config = dict(
    encoder_arch='convnext',
    model="model that answers yes/no questions on an image's attributes",
    dataset='regions of photos with short descriptions (Visual Genome)',
    train_examples=203450,
    image_size=64,
    crop_scale_min=1,
    horizontal_flip=True,
    questions_per_image=4,
    encoder_isotropic=False,
    encoder_norm='layernorm',
    encoder_activation='swiglu',
    encoder_mlp_ratio=2.67,
    encoder_layer_scale_init=0.01,
    encoder_inner_norm=False,
    encoder_patch_size=[4, 4],
    encoder_conv_stem=True,
    encoder_depths=[2, 4, 4],
    encoder_widths=[96, 192, 384],
    encoder_kernel_size=7,
    fusion='prefix',
    fusion_encoder_width=192,
    fusion_encoder_layers=12,
    fusion_encoder_norm='rmsnorm',
    fusion_encoder_norm_position='pre',
    fusion_encoder_activation='gelu_tanh',
    fusion_encoder_mlp_ratio=6,
    fusion_encoder_head_dim=32,
    fusion_encoder_fused_qkv=True,
    fusion_encoder_bias='all',
    fusion_encoder_qk_norm=False,
    fusion_encoder_layer_scale_init=0.1,
    fusion_encoder_parallel_block=False,
    fusion_encoder_inner_norm=False,
    fusion_encoder_positions='learned',
    fusion_encoder_connector='linear',
    init='torch_default',
    residual_init='none',
    optimizer='muon',
    muon_scale='spectral',
    lr=0.035,
    momentum=0.9,
    nesterov=True,
    orthogonalizer='newton_schulz_5',
    adamw_lr_other_params=0.001,
    steps=12500,
    batch_size=64,
    epochs=3.9,
    lr_schedule='cosine',
    final_lr_fraction=0,
    warmup_steps=2500,
    weight_decay=0.02,
    adamw_weight_decay_other_params=0.01,
)
Rows from block 4 of the fusion encoder, named by matrix and row number. Rows with one number belong to one attention dimension. Each number is 500 + 50 x the weight over the matrix's rms, rounded and kept within 0 to 999. All counts start at 0. Numbers have three digits each.
# q: attention query, key and value (stacked) (fusion_encoder.blocks.4.attn.qkv.weight, 576x192, the q third), inputs 0-95
# k: attention query, key and value (stacked) (fusion_encoder.blocks.4.attn.qkv.weight, 576x192, the k third), inputs 0-95
q.88:468543475572474558541484492479450521474527532398477557483524477522506543546436511483475493497592555454532464481535524532499419487481503468485425599509504433479399490522509526546440497516568563456555555548507549479513571475566478619418444485548552437487494472410521530431532503516488554581
k.88:523490400523524639459595525517496512517421547520514498554379499457544472424485514514472517640488522611480533478553531518564494518527527481410575515453491465506513459540437473542434443509513536526486559512496512486461538422564485471553508506495443498512497563406507509523498460601554505467
q.89:589469423471473397502466446484525445483589490463502522426517575463503433428535431407470540529488386525484489503509525526488512518485440571500513456448503514404450461485362458487527527468544472507441488482452576522485404444471556424482529564560439664491537557527353424456462477497479426518
k.89:545477444455521520533510511535432459557435454497565578507475559568492465503554480560493445533430551476428506584445523411533438496524496490429571490514491469421537481537489478402442536488450561521449418362552497524539582571566415602579514493539512451546578506487523490423446547565514438581
q.90:583408451534444453518501467477523578471530474567419450428493552453514576559489536496495533514553522451502486483499524550403432578493529513586496465505572508514553453536590489487481517535529347410492587530576472492500449483495417473445542468570596459535573478507480503494519510469463456524
k.90:510571596482463490525485498537478443530545510479366467505458468560503480581493453486490492452454525437539534405475484536511463473488523458538489587540437538534536498524448525483583492509518505508580539464625479558445535541513548506519430580455514538521455509492525533527515463500540578468
q.91:442462465574477454566443455509504428562469463491587475482561497550581510507563553480501495479523553531534521496520516424425482509496385477448523452563482448518506455511405447480477510532416431528531454523520421537531527522460529504508477575510530510487535546465489522414516489563562481560
k.91:539593472465425499493534505418468459486508546518459536514519516515483425510526388553519519431472442488499565515546492518504521500477506526566618491431491515429483520490492446582448466470544538568462527438490542519471527580530422534414555613474566509536474534517504488480421523392493555491
q.92:437463486526511525547604502461488426522473596547494511505524588473616469595455505556497441503498492525425492476531519480422456453557401465502579440585512445531547469580448515460443409526530498564450492553566579527570516431534616423494479430446551466481543531458465499451505547481522445520
k.92:512474553534482548466476419552473533441414561405433532435430425443410448465584504430412528431466489543487537567476530468525544485443439561533509493452478530474546533521512438539510474456412486494453449478429530442515516564484516551480490575423426565475500550472397487469481503432500551511
q.93:509477481468435502508397500436457629608427453542488565473461434535569543493494591497399446446504503488529523500573536520549518453429542486432460502474501499460456480590396514455466463485527461534403424520479504478482599515369614505448553482488553589510451541477511589446471535624464513484
k.93:422543505551524479527568499496451466537500409394518516524574405571502448518569490513515541625529486667508550508431520427536621415535548459497371480511574517527462560614544583508399452565543486428436481527534488434532537469514400426526558540543556479536468513513458477440349432482490497489
q.94:429550485495494488569482484442494390464469530523556356544456503533532573534555570488484471529432531433436548433444501537434428535476474440506530434551544362463520526532596538518465438545532524467502518497455620500519451502425525448487478532501427403524546535463547474479406478475494601485
k.94:424399520490487497502600479535463387516512518464523549545521409539439530434458521376426539475522534482503546541571508455545487554523481445426502427439463551566520560441456509442463469451580479559468462460504547565468478496480527485515516439476446472508522490444423412458478479512562531492
q.95:510537593530490538525525566531449561606512502387510544478494431457475474533418448504553538558478547436552531397453523523500476514521462482464472485525414527435522440549486514485460494483460538443536423545565415436476578430466558477483469466449496497492542467509513608459593612543457556546
k.95:571586546506451511577512540586571590521454455524536497547425484471492488552446524517513527540470588523493443497472531515542513457485453557502533505521495501546493501594540511494572473575560467492526541539566546490587446457432502449464503503514560584600517504559448484576462396498549444473
q.96:558450454492468501547455460504555583491579496438443530458556462478474384521463464550427461555478512610496577454556597445411567472636430466499498458498533587464527416475424429531513506409378546421539521453539486514528432562516545529539540556503389541526517425510555526511388488577467470437
k.96:486445547454412502541578539426522488502453542593443431547490456492507445442506463440466518568562498517485459406484501435511507504512537558470391534494449571574538464500441503609426475596512570521406571501452506526539526533593404493472627447535538505526441457478420404609476485454539568472
q.97:496541620435542503553499480505445495497486559468480562525596574549444463445539488525556509552450507526543480555539452482497543551411577540458463531486513498480571575571512548451420515580515472467532481448546481556462496544469474542540500590524531426502563430433518467521459597465504479502
k.97:572451539551490543439480524533509491500491445402446561493505451563503504554526540489514528491521512442545499565542501538474510420517487516532491551492499399497468476445468496518426593500517485433531533537527534493459482512503528527421512532494582488516525516521438570485573560500477556534
q.98:548482498515433472520459476495510529498465508479540533480428536607581461404566393523518486497520574605441526517432445534575536456510406469539432503452429493570496428457485505408444555437407495486547468504575490573417536454465468526501535487527518469485514567536509328469467506470600448449
k.98:487506503550465506541505600504509435494490481544497445550481486431495594479411514471525488536503459521479492511553468476399453502581564513564452510456482509359554392511505554538465430595542432491511576476493469554475579540426516494576528533531486626510517549571435563509503492548545521509
q.99:461424561444496505521405501498539492418590580561528548482421410464546506491451555454510448451511517476570512520561583434420484413469514557388430572462471446545349489559567497429521485479458522573380507444512482440531518488513435506471482455463673529489437535425462591394449466487518573479
k.99:453569504466490466405476546499493455446544566541504519563516570510420539516607536517510450481503438490507587584404492541500523479508530516535523463544512420498550522522490471548481541534533481514490543532540439437553377542568449532505538501583433545526496511536583434540471525463484532438
q.100:549441511499493522508544507488549527461455439525510507529430468495324491508442526419509507485497475575413521490494549472581493577411613645481470592469512493471518601552436493592433559389643500444506476388479487505520417543489368613511445595477580516503469484485526442528327492418373525515
k.100:440526533521448396505456480463493481620568466406364509462537463538504509455534602481508540526392558515588551467439531473525519509383438506487394476420526524618451460437483524442577531460502621467517431532535537498525415369682617527480526486555488445484596519475516478539475555585473583487
q.101:454517551595456516475506573458525581554618535465482454413505520593497478449503439494485595382498597550542576413391446439522488495462491498432431569548433497528578433454537486499418478470528506513591427563489446473538536553583528464570551434446599510400447474484524453444486470484536504476
k.101:444503516447496545446558547496540453465449483451475478542390539490562558481413547416477492526525394535502481542527507484431554450458453448633556442550496524445390453506530527563520489569426534478520509461446520560505521498429432518489489585520366604562467524501535545513535564611544497442
q.102:491512484505508490493458482543429529454535531498522474526448507488435536526489451460507440534504419522502509499458461585508490516415534529534481473590498481544536489508490524566425500442545516399433479580590477495600446441531578463615505468532502389464460478462434523476459526507489503538
k.102:502493505462522447526436527458447425470525497415424571523599469477530513518510538567553446520490483485550508478479480527505551573513406420530486460556572617442418477489491441479442559445536481552527480535546513520582463567467427555524497481570490469523458539460526507451428423483533462561
q.103:486421582470509462550575520493434430489510578568620525412524299565538422568465446503430543496391526566415517553481531433423459562433523532423504478540484613400623461432471476489521542332501509473568466522510453505522470547531550555491528504551517457494525487365561522569531403639520528536
k.103:422487492532485472452517440404530521407425521510505522450549490427450522408469560573529534499526509569557507471369433495509526433433536544581554504521427539602397473446542511548556422512566593501502327442535462498437566443463498473463475529483517503480607455483415488538525487527410456538
q.104:481536419502464473535536512444554481503449472451529588450432511460507477417568541483569510513488511515476450447542485493449517535475513544473483516480525469504384554516450545497468465534508510469468505467467548474431527452452428534482452479493572500432525440481474513454480482535460584493
k.104:471531450563423515563540475449549498494522493498476533478487491473505438489481492516548539509550556504463592550526524468555572575528561496459460543482528526496490505472523435485507516459426559549513474471532547427472452571497518589459511477549460504470493496450510435548553506523515440475
q.105:431498494520535557532525554481523492514556504511618545391468555528480452479557498430459468545457526517426455369509434426535469551505493525521554472448554458475524482470490559454387555503475505494474547461583479516442503431475561461409487490489519452438515529468487512469504384526453482558
k.105:446574491518506471565565541536473492499539447591561443526519506389547471430601436486532483504470572446478552566477477417417435492431468481554490476551519451585583537500489516579476488456488526580506498515419421511502408580498565552449488502541549635524526544475488545450615549602603565557
q.106:479513497510470437519420471475571602460517475494532528583612594547478472458584544525451463605513418569534462573484544486497401476496497422441432475538416468549517552472430364505524431511463453592574462465471472432472578587542492538483461469446388453483451435506487560532558501529468463388
k.106:544433499503482496564567481584468442557493492503467505469528505518469446564541410483519534590470476460498482469555370519533609496569482522576504548392534468512511482565457505448554585512463485413475476476588520515491420446561435478480522417571511530525431443492403348566468416487398439408
q.107:524499495401479500459468543469529566521453536477517520483544537471508521490602474550431511460501433452433441479507580534375490478462557503509541478501472496460531474488453524577632391474523553546572429494518588519624527398497481571494595551542472541457488440462408532426457462484476535521
k.107:509548427498514472506462462563518562418434499480603426380543479464538433477500502435499506538544461505419558464571528428475520523502385425553420478446482400464493508529496415430528451501470551520498542509554462513549552471533444484453568436571500445534543564462494468599483396560470440547
q.108:446571409500481459480510503528439464553459428490475621462473438674558544516441486512507518576487496534494415337529547474442479544439569446309341639473555487516550551391621595461487473512544507509452470479549534463496389655496396440456452481328540468542523409452567577412645570533509539549
k.108:487467444519494475568392501493545545527547466581463528499499481494530494460475549611596528409469491492537493635472492635480437579545489549497600403479430469510471515578470542546430510557490432520531521523498445475537424530446568410362404657486430550510480577528570576573394514525392536573
q.109:473473504451521453459452538490539575532481518531519462496504541450465491471521488488493514528558518546467560543497535469492489488531551534455555519521458492538483447618518493573394506519388599499474569534554500605628566488534531503502474492502538439550575558570547553480464536538463515502
k.109:530526437513531459425551510537429446500503473487458552476427483488598529589615521478483464508412583469438556483503480536462491545517480398513453471565466518549489534506505542443580469470504442465491474509527481500579541455529430515471542536455492542479467472431411497569503554484570557544
q.110:558533549561505637430375509438522513532495479543537454615533602531387531566438498545541425480485485430478498437549559483425476539571444460494527411483507452535519466507423471542519533434504435479447493530519504493500514516562553520457635443489482450478451396504553443568501496438388572468
k.110:465480601542595486558448448523452453443534593500514464444561475461546555467565507456540513493512460476478496488532510583524563529451408432449507621547453527525525517598409547464519482470560483570476610531598495510622570503495459389477543460543513596607461578508515543430499481494533492466
q.111:601568536524604477585459500521453583581611572536545443464570493544464435461500480517412449446448501490459424585499564572512589552499451483637521469508452530464465459530455533412450538468485549465452564533462513597459492398505422483520478585542524475481544504524515520582503452421485564453
k.111:507517467537533519496539561500477496498435512463478485471566408495493543525498513344535506523597473483563493447526482438427615525447438492452453522581503468447531511446462404511429565527475431494421483424524506582482460620495498534508514482488634553411563442523495490550546435503510490437
q.112:476488577548413517482491606488504499474576507535502529586512535429433469534473537449471526519525475454489543526505583464496469421542534515533482476510492563488577437534471455520456526498489488569450455487450503477536455541545512484508504459531506458471563472546519581540498530442565450524
k.112:546493478503616508479532392532496500533548489449442509505440530552557491527534491539519496503433575560541529485554420478523477407509519362532588527464413404576512542452427492446461514472496476463478491553525498545508570460474505513556436521463514557590545417453444443451516501464531508461
q.113:585422509552566437430560522426473530486556466576560556512576528469579493421524508468531429446422471516484523484516566518482513542499503485520504508591517491497570529541522601436595550562526436424416492419485466476481505551499508582442462549570451590478511471544532540595525462487530376593
k.113:604443542491501428464423553504467424451525501480570529426491506393527501447535529477474505489509549385460494468470515534509510630370613555553477468490547534444545530525524492672428523484547528521395524539506572486448643508519520587524511408445490502419516531469431471487540492392543528591
q.114:481431536561473563470454473459516461445437508406444521497535509458445456524465461559485500525577506558613505495483548501390447573422504418497492504508510453527442518523417562467442441523573549524539437498424401420519454524573610454409547486438445570478534416534464447388553441508507475563
k.114:507540469547534492607560532550548501501489511631568491462486472427588614544474497505611514505537514484489463457475532594431507488562594511570521531449472522463481518605453546549409575413517537513449558412558433527426507536496375514522527505551544405495534495440573421535596438511422552389
q.115:488521491454472542512470472536492516438475523567495508492534419477561487476470529549440447449571519480477653517502554476462536402594484513550512520538546531463505516471447469547497531447376424526523618502449517589528589486482457506621507511568479423502512530507480510469473441536508548416
k.115:423458511554454530471537575464600497532433528574441523550465507514476471523504505494478505492496535508488406452476512431433556477492443556516467458507477536624544535469524466481411504562557435558509432477581516526532496475553408399563552447469428529468432367568446484534486515493464408512
q.116:520501410481450488501510510475547504565491508580435471495492513540571505477449500544466490509546444473387442486479494518456541475431538474494552501506471466562522513397524493552511473491462473488517516577576554464432476450437585488444497448427534430525505555484494490552438521557501464501
k.116:467508489516534530500473509519523468420440552561490512525566512493435411453505436499453431536458557488457474534461474511462474588499456484501429514532503540521470560497543559397567436521457475505444516556492561512508507430535434499521556559523454543470521521498555516468428423540515468506
q.117:483462372495600545431428426548459633572461563464541458496548459491558484500570466554458417483420435464514488471513533494394396450417517532519425425645536516494499492440504496462513473480487362461456490504564509502485501469461536438495570458506487545534539427467404538398439569515571539521
k.117:488447514527583434474497508539476533524446541588466553529421460557429469577445458440481492482479471546429477631400548486527450532509453447595512538404475600495507626565461535535494628441531542565464431429489495482439484515524462395516570430596494497478472544519574406506423487478495435502
q.118:500511429485463429418474557531481403548548641553356562450488450427616424484488502656515496539578481490429568544416392436616457504566513483564564517539534483511553463543542479510511511549434568379481552533543452584560449477439544482442485509534566559535556496587529457470418492492465533421
k.118:551566519440485466444529545584537465459378359617475587644503548494529619542437601567527537516552497487432429416509499573431489469524513571566491470547584510611502427556548530457478504570392450486517647491465531460597514535474578535536495503503469498527532546601516613384517514463574420501
q.119:557554483489469458485495540532613515582447451424531523471427521426582470424493478525559437424454583450533605539455400426484601496467455458548537511491494491523471469563576492392437551579537487450316538533472483500457444485539541434491499518562483519481465552555598512486566523539552500523
k.119:444551471413521445423588495460473478487538478616461504535407564525547558526529475502528516525556482476392517594346459508475525612491508538482465440605499445513528470465510533561447415510497463505492546471453473450378513641420498560535556461429546458522448512524520519518544640453567516463
q.120:453483484545461475554499592510493475454614502445554514443445369530573546448550531453522564431591477477515425540470427524565525553452442505560494487514526528516505456530441527520533539541520529523458478533495444526566440445566539617548503493491565397514548466601420467502364554475459537557
k.120:613530544483506428556451370607392460467519504466492502472521540444528487507488564487499554533551465470506477493571531531472559484505445468573450533444453446449430485530489518406516363463427505478499444578562563497551503527525483529621515450463565516600505455437506542529578516425555446432
q.121:526515491465549546576480490447454502507471506496520500519500465531531542477498516522489519556572512462518610566500389350472552534417505565459544563498495400457479603576582429496505411527490480522575520453470479449546536551531512540462490543508550519456530511483471518496466482464434414495
k.121:487468494557464502427540504493585527477397454504460439482452540556546570445550466536514468511562476475457500484516559491513531539526442416497420553526516504583471430408578510445560481567513455487549461527521518509534460522458470599416489492532524442481530545536489439459501565559532591463
q.122:563469516450431474498483581525509544507499472605464464525547504566581457566454510505554505504459601695506486550557574501492508456559552515529550377461513657421511455459495522468573578422510560506541526577569454438390438584528551510434560540497474476490527454572478520530643549501495494493
k.122:482523439536496541477492519517433467514479522517460542491500489508447594505528481554614430562432528390497497603487490471517472564498479554431459526557458464533467363452500539513456547548580471468489401559415519520512603460517407515528447497434492422512558432418487436470439481545472403415
q.123:513492480509519508481496475465563488497437490472440498544555506483470442442544453567521525467553506555463527509484441497409447528486523579418522472520498502458392533540473610537444470596535486475438488466498475391500516417494489430528380416561534423482444531574479511505551513536494505480
k.123:593553418497486541464521473448444506501441537400461484426503500514552504529516533497478478474522503461490492477529498431541578560464537406470500575571575520528455476497439517474504575430468498504505545484528562494532460529465413583475518499529503516440520511529452588426465564535437462497
q.124:471511607533400475525439516411556444541413479450526548536533443524500441489522397477477508590472545525386450571493442494500505562436490462464445599487516548437518448517539428453506404466467470508532473481452548500488460546537587601389554542493439526575506465483481529549557549481506544438
k.124:531399490484429449484455507477557536463519445589467377420450458456490596513508540531476558499623421572546524447484508502442506551653506594487480538480478581524451487457487530491583431472471474466543474474464492434488518496474439489481522414477520536538501500553505443488609503475502502472
q.125:547500492566507475465410556422516472477520525506547512466449493500477531415528504416492494434580511550535501475501347465502494501591524482463470496402489470572459518581513513508431591580428429439468547525551544493462534509506436519461470571494517521466501455470541499528426475464453475551
k.125:443555574504441496512477414473484385548473443555535564482427500518475497491473444385487476528501476446574435557516476504527486449587459550491482480500522437546369545475518575554392477433402585496526580527483533469523563561481529459472489493508444561515493492531422512458494636451581524498
q.126:524494589488479482434461502414578418473459544531537507544406509471433528535560468495468362507545523560460416440470438426429460483513493457461512491477477465508348556427500495474536490575433469510477450451613466448571469547508430481421414399437523523490465477473511461487516469408551471426
k.126:489567496628524418605457534435542533524541494568453442657456501526468522456512404466520494465450533531454577494476475567547468515560539518555501451462556528522436435477435587439541574379497484361540534565479468447463507512484511614500440501606443562537602485485448418464453488471480523504
q.127:531420482561466561519428504464465496407532487539474497470462475421443451509472423469522532507572575543467527542448438483521544537549524554543385586511475420598481473471573530450408502450539491452512495572512489500550496542540557334525535442357480491407481481522475468535398548495435457544
k.127:443541540493473499446547535498521471529376441594373500560409497482600571457512538566465443474579398510548503514488483500458547461529482553444531584476525455486540555528430466403436497475410488618496487531496497513618494511497516551481555566507463446560486505424512530449496470554509562562
q.128:454552507544482471580559399535505465510434593442575550436561596527397574474501540458517539499491431454399535520528590571470508482509537475485469438411510530428520521458444531443527558500589463482430437480507504599552478520507499535473413515504540630464601511537490454489417481380447485484
k.128:489490490541438438531486463547466577511545535466422554560554543504445420551464498498492482462581536487563524507480458461491562459488436482465536533501402496522449549450508460428479517496571523520450443412483557494615525480421502439547581309524470524488522486526430470428576576546505527544
q.129:474505543532456449549463535615343458429508501593563526505520439506518506535576503469519513525514445499470498523543450455518490501499554504498449509533555489561496400467491503531528457497534453545365510454503487586583579548523621470451508457537462504396507499503435476479512544526498452543
k.129:539538450511424592535396480557547504488560475475580501533555583519563551431457518427594577552487568462542499542511522545454466489425626525474504491514461517432459521466515479498501590444460426481576502561519496510511441483505485516571546517403515525482491488559477528479436496472485497506
q.130:448530496438506465521503458523561488595563514513537532504512495475493480432434455485454473560477479444466553601567541521480509471459474427472512524530503383484487476519481458504500527538574423479425544488576494508482456557558481557542483463523489497462567514599500446447575494471529556432
k.130:545546551516501464482441497430508483504530501407539449482497477465601453474427471444565499542569558507470463485506575451538558528458509436506500526440525484516438494403510481526505520415441563417439507529462501467523388554543531455512560505490476480542458518486551514443509469565483531568
q.131:456564418519547548570512430519527507542529520429542463523557467481452532536508510515531502447491511502413528530539467569476532473494449435496463499456474524552445479482538569496495506503562470454520515437479510534543452412507481482556503372530499525563501413468535467482447513503530513490
k.131:508468520518533538474543401519476420526554459591437451533437538490536492495544553514463494566501459557482528519526514530569514473516557471529499528477463484532475472496547510442588480558510530539554418499486504439634413475444546533485482456487519488486539563508448469505477587467552500478
q.132:532449599537523434534471568425543544486505502525472496528441462490480493450425453438475595500457533592544472422446535392516481484491469464469592543445615535508528475462506517481438476448536624518508511565410461501542453509438449519470518488474469483542468490520520546512411570518514513495
k.132:490514562544499452418561449440482563494503552465496576452437457534517546527443516444424477450546482478516499473526511485438464449446447432477492469463564496496473513506441425490531553409402585495400595573491523467489534455437496530393501509506556534497511529423525507492554493552513550490
q.133:506521420480494509575443553422470487501519501568548557470518516466563486479499588481414433540506493415446400452527561499597493510529587569460476464396536532557489567374523569538513494481504513467499562570515472512468533426490590433416517491445466442520413584520535515480482563448516548565
k.133:468518580460494551509490463506564480458447421454430431605458519440491540481516517505437566507496528540532593398492445403513458586469538518551517453611454496507496512494531528503482508582430509607581510479420513523426451495527504517456543435510498459425489503574557562550479509532535504362
q.134:534496456590526468526487461441506471523447529482527515440575524538440584446494445480480568537501469568455509442554553565534517472528476566441410493466470522447410620582581520449503577448617552523492554466465471596535481458451494386607526491493487536519512496504434435522453547526517517506
k.134:497508510471471481463596449457492524484557507530488472570419486505383452572423564379474509494457450579448565501469461497425437501582456547486480573495521469464471464525515464548386566586521509529551536506458495470585430534569472452629493440505552454486570454487510456521521540561564478456
q.135:529434466482481481524526558458455544536542533531503465442503445435520519486504451391458483515484469496495527540453456537519413424478520536479499551477464498491569493550468517585384414450440448420638552554378540543469568527484533464441494489519487531505514515541532395491386530592472446536
k.135:508462418446482476521503500516530546485513482494515548588577565434587621488518476587548498507447470539505501490404489465571532445344619473498466491407516492404586446484575507450459500477510455557504526580513390375505521506494428450573636481464515501547452533434478445579563494509597456528
q.136:515492428498417494472602495536473438479517533539494499550416511401487510529508502564501488495508531483503518476454482453543519561419552428573475545520444399549540494580551498505581498554500457520503553459501521507436477533497502483511537473496513523583613535557409397504467492517570469555
k.136:447565389522493517494495536546512482338541500449393497604567488527527557454452540492471417453531571474436502514422566542521496514503553564509432443491480470530578531473512487472633576563553487471587494574507519511424543374527482467508437465506522523446442453492463472512442402460513458499
q.137:471498481463495496496508463519517602490518458501437465511495436473418445478488551534548437473527530558496475407481498504533422553467474536441467514540410450507515455535476445480457555486431440401517480509552407505494532386540487532497422436476478507505546451515493502526494372533494592491
k.137:524528503549441469495433514563494414506497528584518433460507544549515519470521549548539478447532522480411396577554512510532567396482493575514505514374436516501525448484465523447520427602500490485564502538431479546492502514473472598477540597472567485493525512568514435609460497528495525547
q.138:468560524510493539510443525417447481449500534418554421504524596386491477572520489533505635550450458451423514367426449521533549542488558475562533540509545563508491531499490582518534516555508427478470458449528503469489420476556459499564512525578453510442432614466464470573412493435572519518
k.138:487463447423543412455633469440445554485506558415544550533455511585424367478484479491454519546568512497555486563462373525587443443508400446437535494547524505479487444481445497524554594468486652510404508470477511569580503528550498492520371455516560430490462443518459463607514492507513417494
q.139:456483600489446515547564554499495504464517443493540452487423556479483495481473474467480514512409490514483495498504633475474456425484515520459530550587529504436483516510399533475452515576527545483402559480581459507549419518569468544513532481447436483502521575436441483585536552450501527501
k.139:506467464498470450524538566500537516451479513486519499432505566559526497498494529484555471484421518466570597545446519533506524426498466491539547460594519559481473558465560423535603546423498616488408404469524559526462450524500470527384451452452547453448536457511516563522482489526525499545
q.140:562535520491546510351492571587496557465526482413492424480498441447506479477503499561565421467568495521494357468464447500469503502533468498515527524599412517548516519551491531418524525398538521484530484512471513472461465508441520497531503556460421442475535498525498473602501461520563487454
k.140:551452548407508532462483551490437454543553574540560513494500506506500454503552489468549475452541498432470447492491446528504504451526527509566558472566441517491543420498513403432485490502525539482582574458429500553412517493493458460525461523452526478507453470541433440513433521492534424471
q.141:497411500421611528468433481502443477472510549509500440557574540479523551496550520536503481503465513497485441462559483514627485585538535498595503487484461529497455409480510508541564599577449385520553453511500539483450555427490464519567556437520512526502405403411512464514426499415483476563
k.141:467463502494452521482411503477455511446550563523530518566402519504436504541592480573505436431475581425438433474492454425545446591538458581468450528505518495558437533486345559466496502533580508545543506452521452518547472443465434569478520482536419412546536454529522390595495577480492528493
q.142:434504492466456504532423575465478464509445465475507560522563549489465496505469487578474475476443537508502503577503442576510419465469455497511489534508476574456503483524488478470458557502425481489535453482523505516386540583503518471556494474558492549492541504420571535541480426528469509565
k.142:547525469520438458575593501601535527476454517443518453530539476637535480501514446597499468541543497530602464465394497477534463563486533428462562558510487390455555512518416456475499470451514524463500545490493447384479556532525453502526513539441531506506462541406455469528507542538482519561
q.143:501479480446554434503491556562394405527456496573435464482493461543544494612482511627506530475491468431532459485567516547518580545487532467530580588544500446568487461488463512496554490503471467413460536568487567536415524534502544454425454595429520431401549419520573518590494493445483476587
k.143:481463593498572482508422495464423517479649488429514443471507549598471549469510551560523438439539478489459409509518542532623476486473484517593514452523613562467477595481541560470543461465499526502539467474471510470494528528512516564496507480386485480502582575448534577483530474508427474523
q.144:419479515487467404458443512513615480577557457459441485484515506477541475505458536452487520506517527498491505433481459490521482448452432504530504486573536418577588578385600592513517463493530540463572431540484475449542420566467435536587472560490445500543565482591513494434470558444480440487
k.144:514555522546515540517515399466454424558460422459504467512607385455511467482591471442460535492577538563383505452475514476451468561513509450488524526488476476561519549448509507572522504393423437517471501542451502483488450458548528471461522439483468511497448541501471455380533516472548482516
q.145:502577435483491500493499485407511448516519506514524547380541490523494521538510449505462432481452520541462500471547567498443520488388446458481465504499514562485503507539492470449531454454478479475498545530473505585531477475447507534437471408463529561547487511541522519454526460517443470485
k.145:462491491489533518574513529559550546526492472466420450538446493476470484465508513519506551495457579504580563454439549487458488562512570511548547521452512474412480463436527545536511507540550471458420556518460474494480501472512568490507576453531430495456504526524563513467494511493539521429
q.146:543534435538427480471523583447483430502468466491444552487535405548528486520481432455500498524570551441603542568544472490426557592517510541501446472453517442523515525476463535473612451586557609440531576512505473538499452520537528483537504450501494473509506462495506436497601462507487461460
k.146:488544563484518528547532468523570507499497568533409457543556475455525444493443549416446530552535467532467467382507427470476467592470531470492407518480468475593527545556512559534471488497510499490407545468522637500429431508507513566513495512497469459467478561555529511470511507520459528466
q.147:570510484421450460459547530437532508558533573510482499525464506502476527515525462544462452522603519476553610481536416564466501442458550460539489501593513450505493535503486545482535518465426380472500558535508527459531442542442596422462512445535542485514492484516473438516486476596505495473
k.147:517482469502519506472453557470510466494480480468537460567497519524489441448452479422469582533479552558441436502526446498589393468467599472508567490558538486567500472458534537544468556517486568563474528569438474455482521546558593417530467538546486501480504587559515519420468510472491454561
q.148:470551527569436397502526407473540514486545436507465511483491549461456483451585580547573502485527502519516557532471529504547483503488547543479472535412525422499470505445590414442457504466485485593490606479524497483507565469478565507431462504520557590448550488466445544533485515505535590521
k.148:476539430483487477575439545497510497450551479457476485474463421533465492594479507424560520503495503491485410484499569573460466428509425520387488431400523525544482461489508461546486506498502448474641543608512444413509526560563504524463476526493568485487573443437557514434490478583470489458
q.149:459530439448484509508486558535554480402500455509529497539584548440609439553528532575493502510467481450512413461445400533570421543493537505631520507444504466534563467459537555515461496441407483438571427490488505470435548475489514474582539493493524452492512416465472478512470580501498566498
k.149:589453482497548408570579454545481485540549469592513584572450587439482527563517517563475453505451557537435428421424480441593461472475597466491578606513555426461543528475531391475526508432568484518611565511471461468501411497487490517445585496481526443482512495528453509516416522465538529561
q.150:455532457514554519577419589544404595478481524401522469451595534515520499500596518546570481481491487520485453560537491593521523462491502435403455532431476603645499441513479503501443613496590441471466460478468528514478569427542482511596447497520422486559483495411512487456512479472474523475
k.150:511457562465520525532528464474459549515572527539437405617472600529513546508486504483496502499462431520557517457550449578560502454530560516537528530455503461404509413481541464514572444488491463477557469490499507446501459507470460589630441493453601388481639401501480523535438537559501474423
q.151:475415472498599475554489514511503579462459601528478477581491545476514532464456483526383642549460532567502440493460513450492496484505508502462509549533520534431533454467444495546482543485518569534505516503560497455528432543542557458520559506501566447520435466492467456497565589526495416469
k.151:444498518486417440468478536481533549496466516530599581498395544468489526499486527426495471530467461504407485558496497522459526562426518480574500474513541522444512524406548476482464582423435561480402490484589502604481480482553457426488543547478505557538472570461600598531418409555443491594
q.152:508539580456522495473505475535538479544565459465456549532507509577481428508464518504535597501472543513519560422581516452522523515520593477518555464469601475516379506491627476479592430480530537527495463541528558595516492493526608478410527539503438518534479548535600551503565486565511560562
k.152:359540489506449596483564449514466522519418448522509542476518517554471438405448544389466488549577555484526581578488475525391452522446525507529555531565442517425468417432485507593568539455551445468572594486584517452532483457551560487447555527442492487493523463528424552474544487520530504537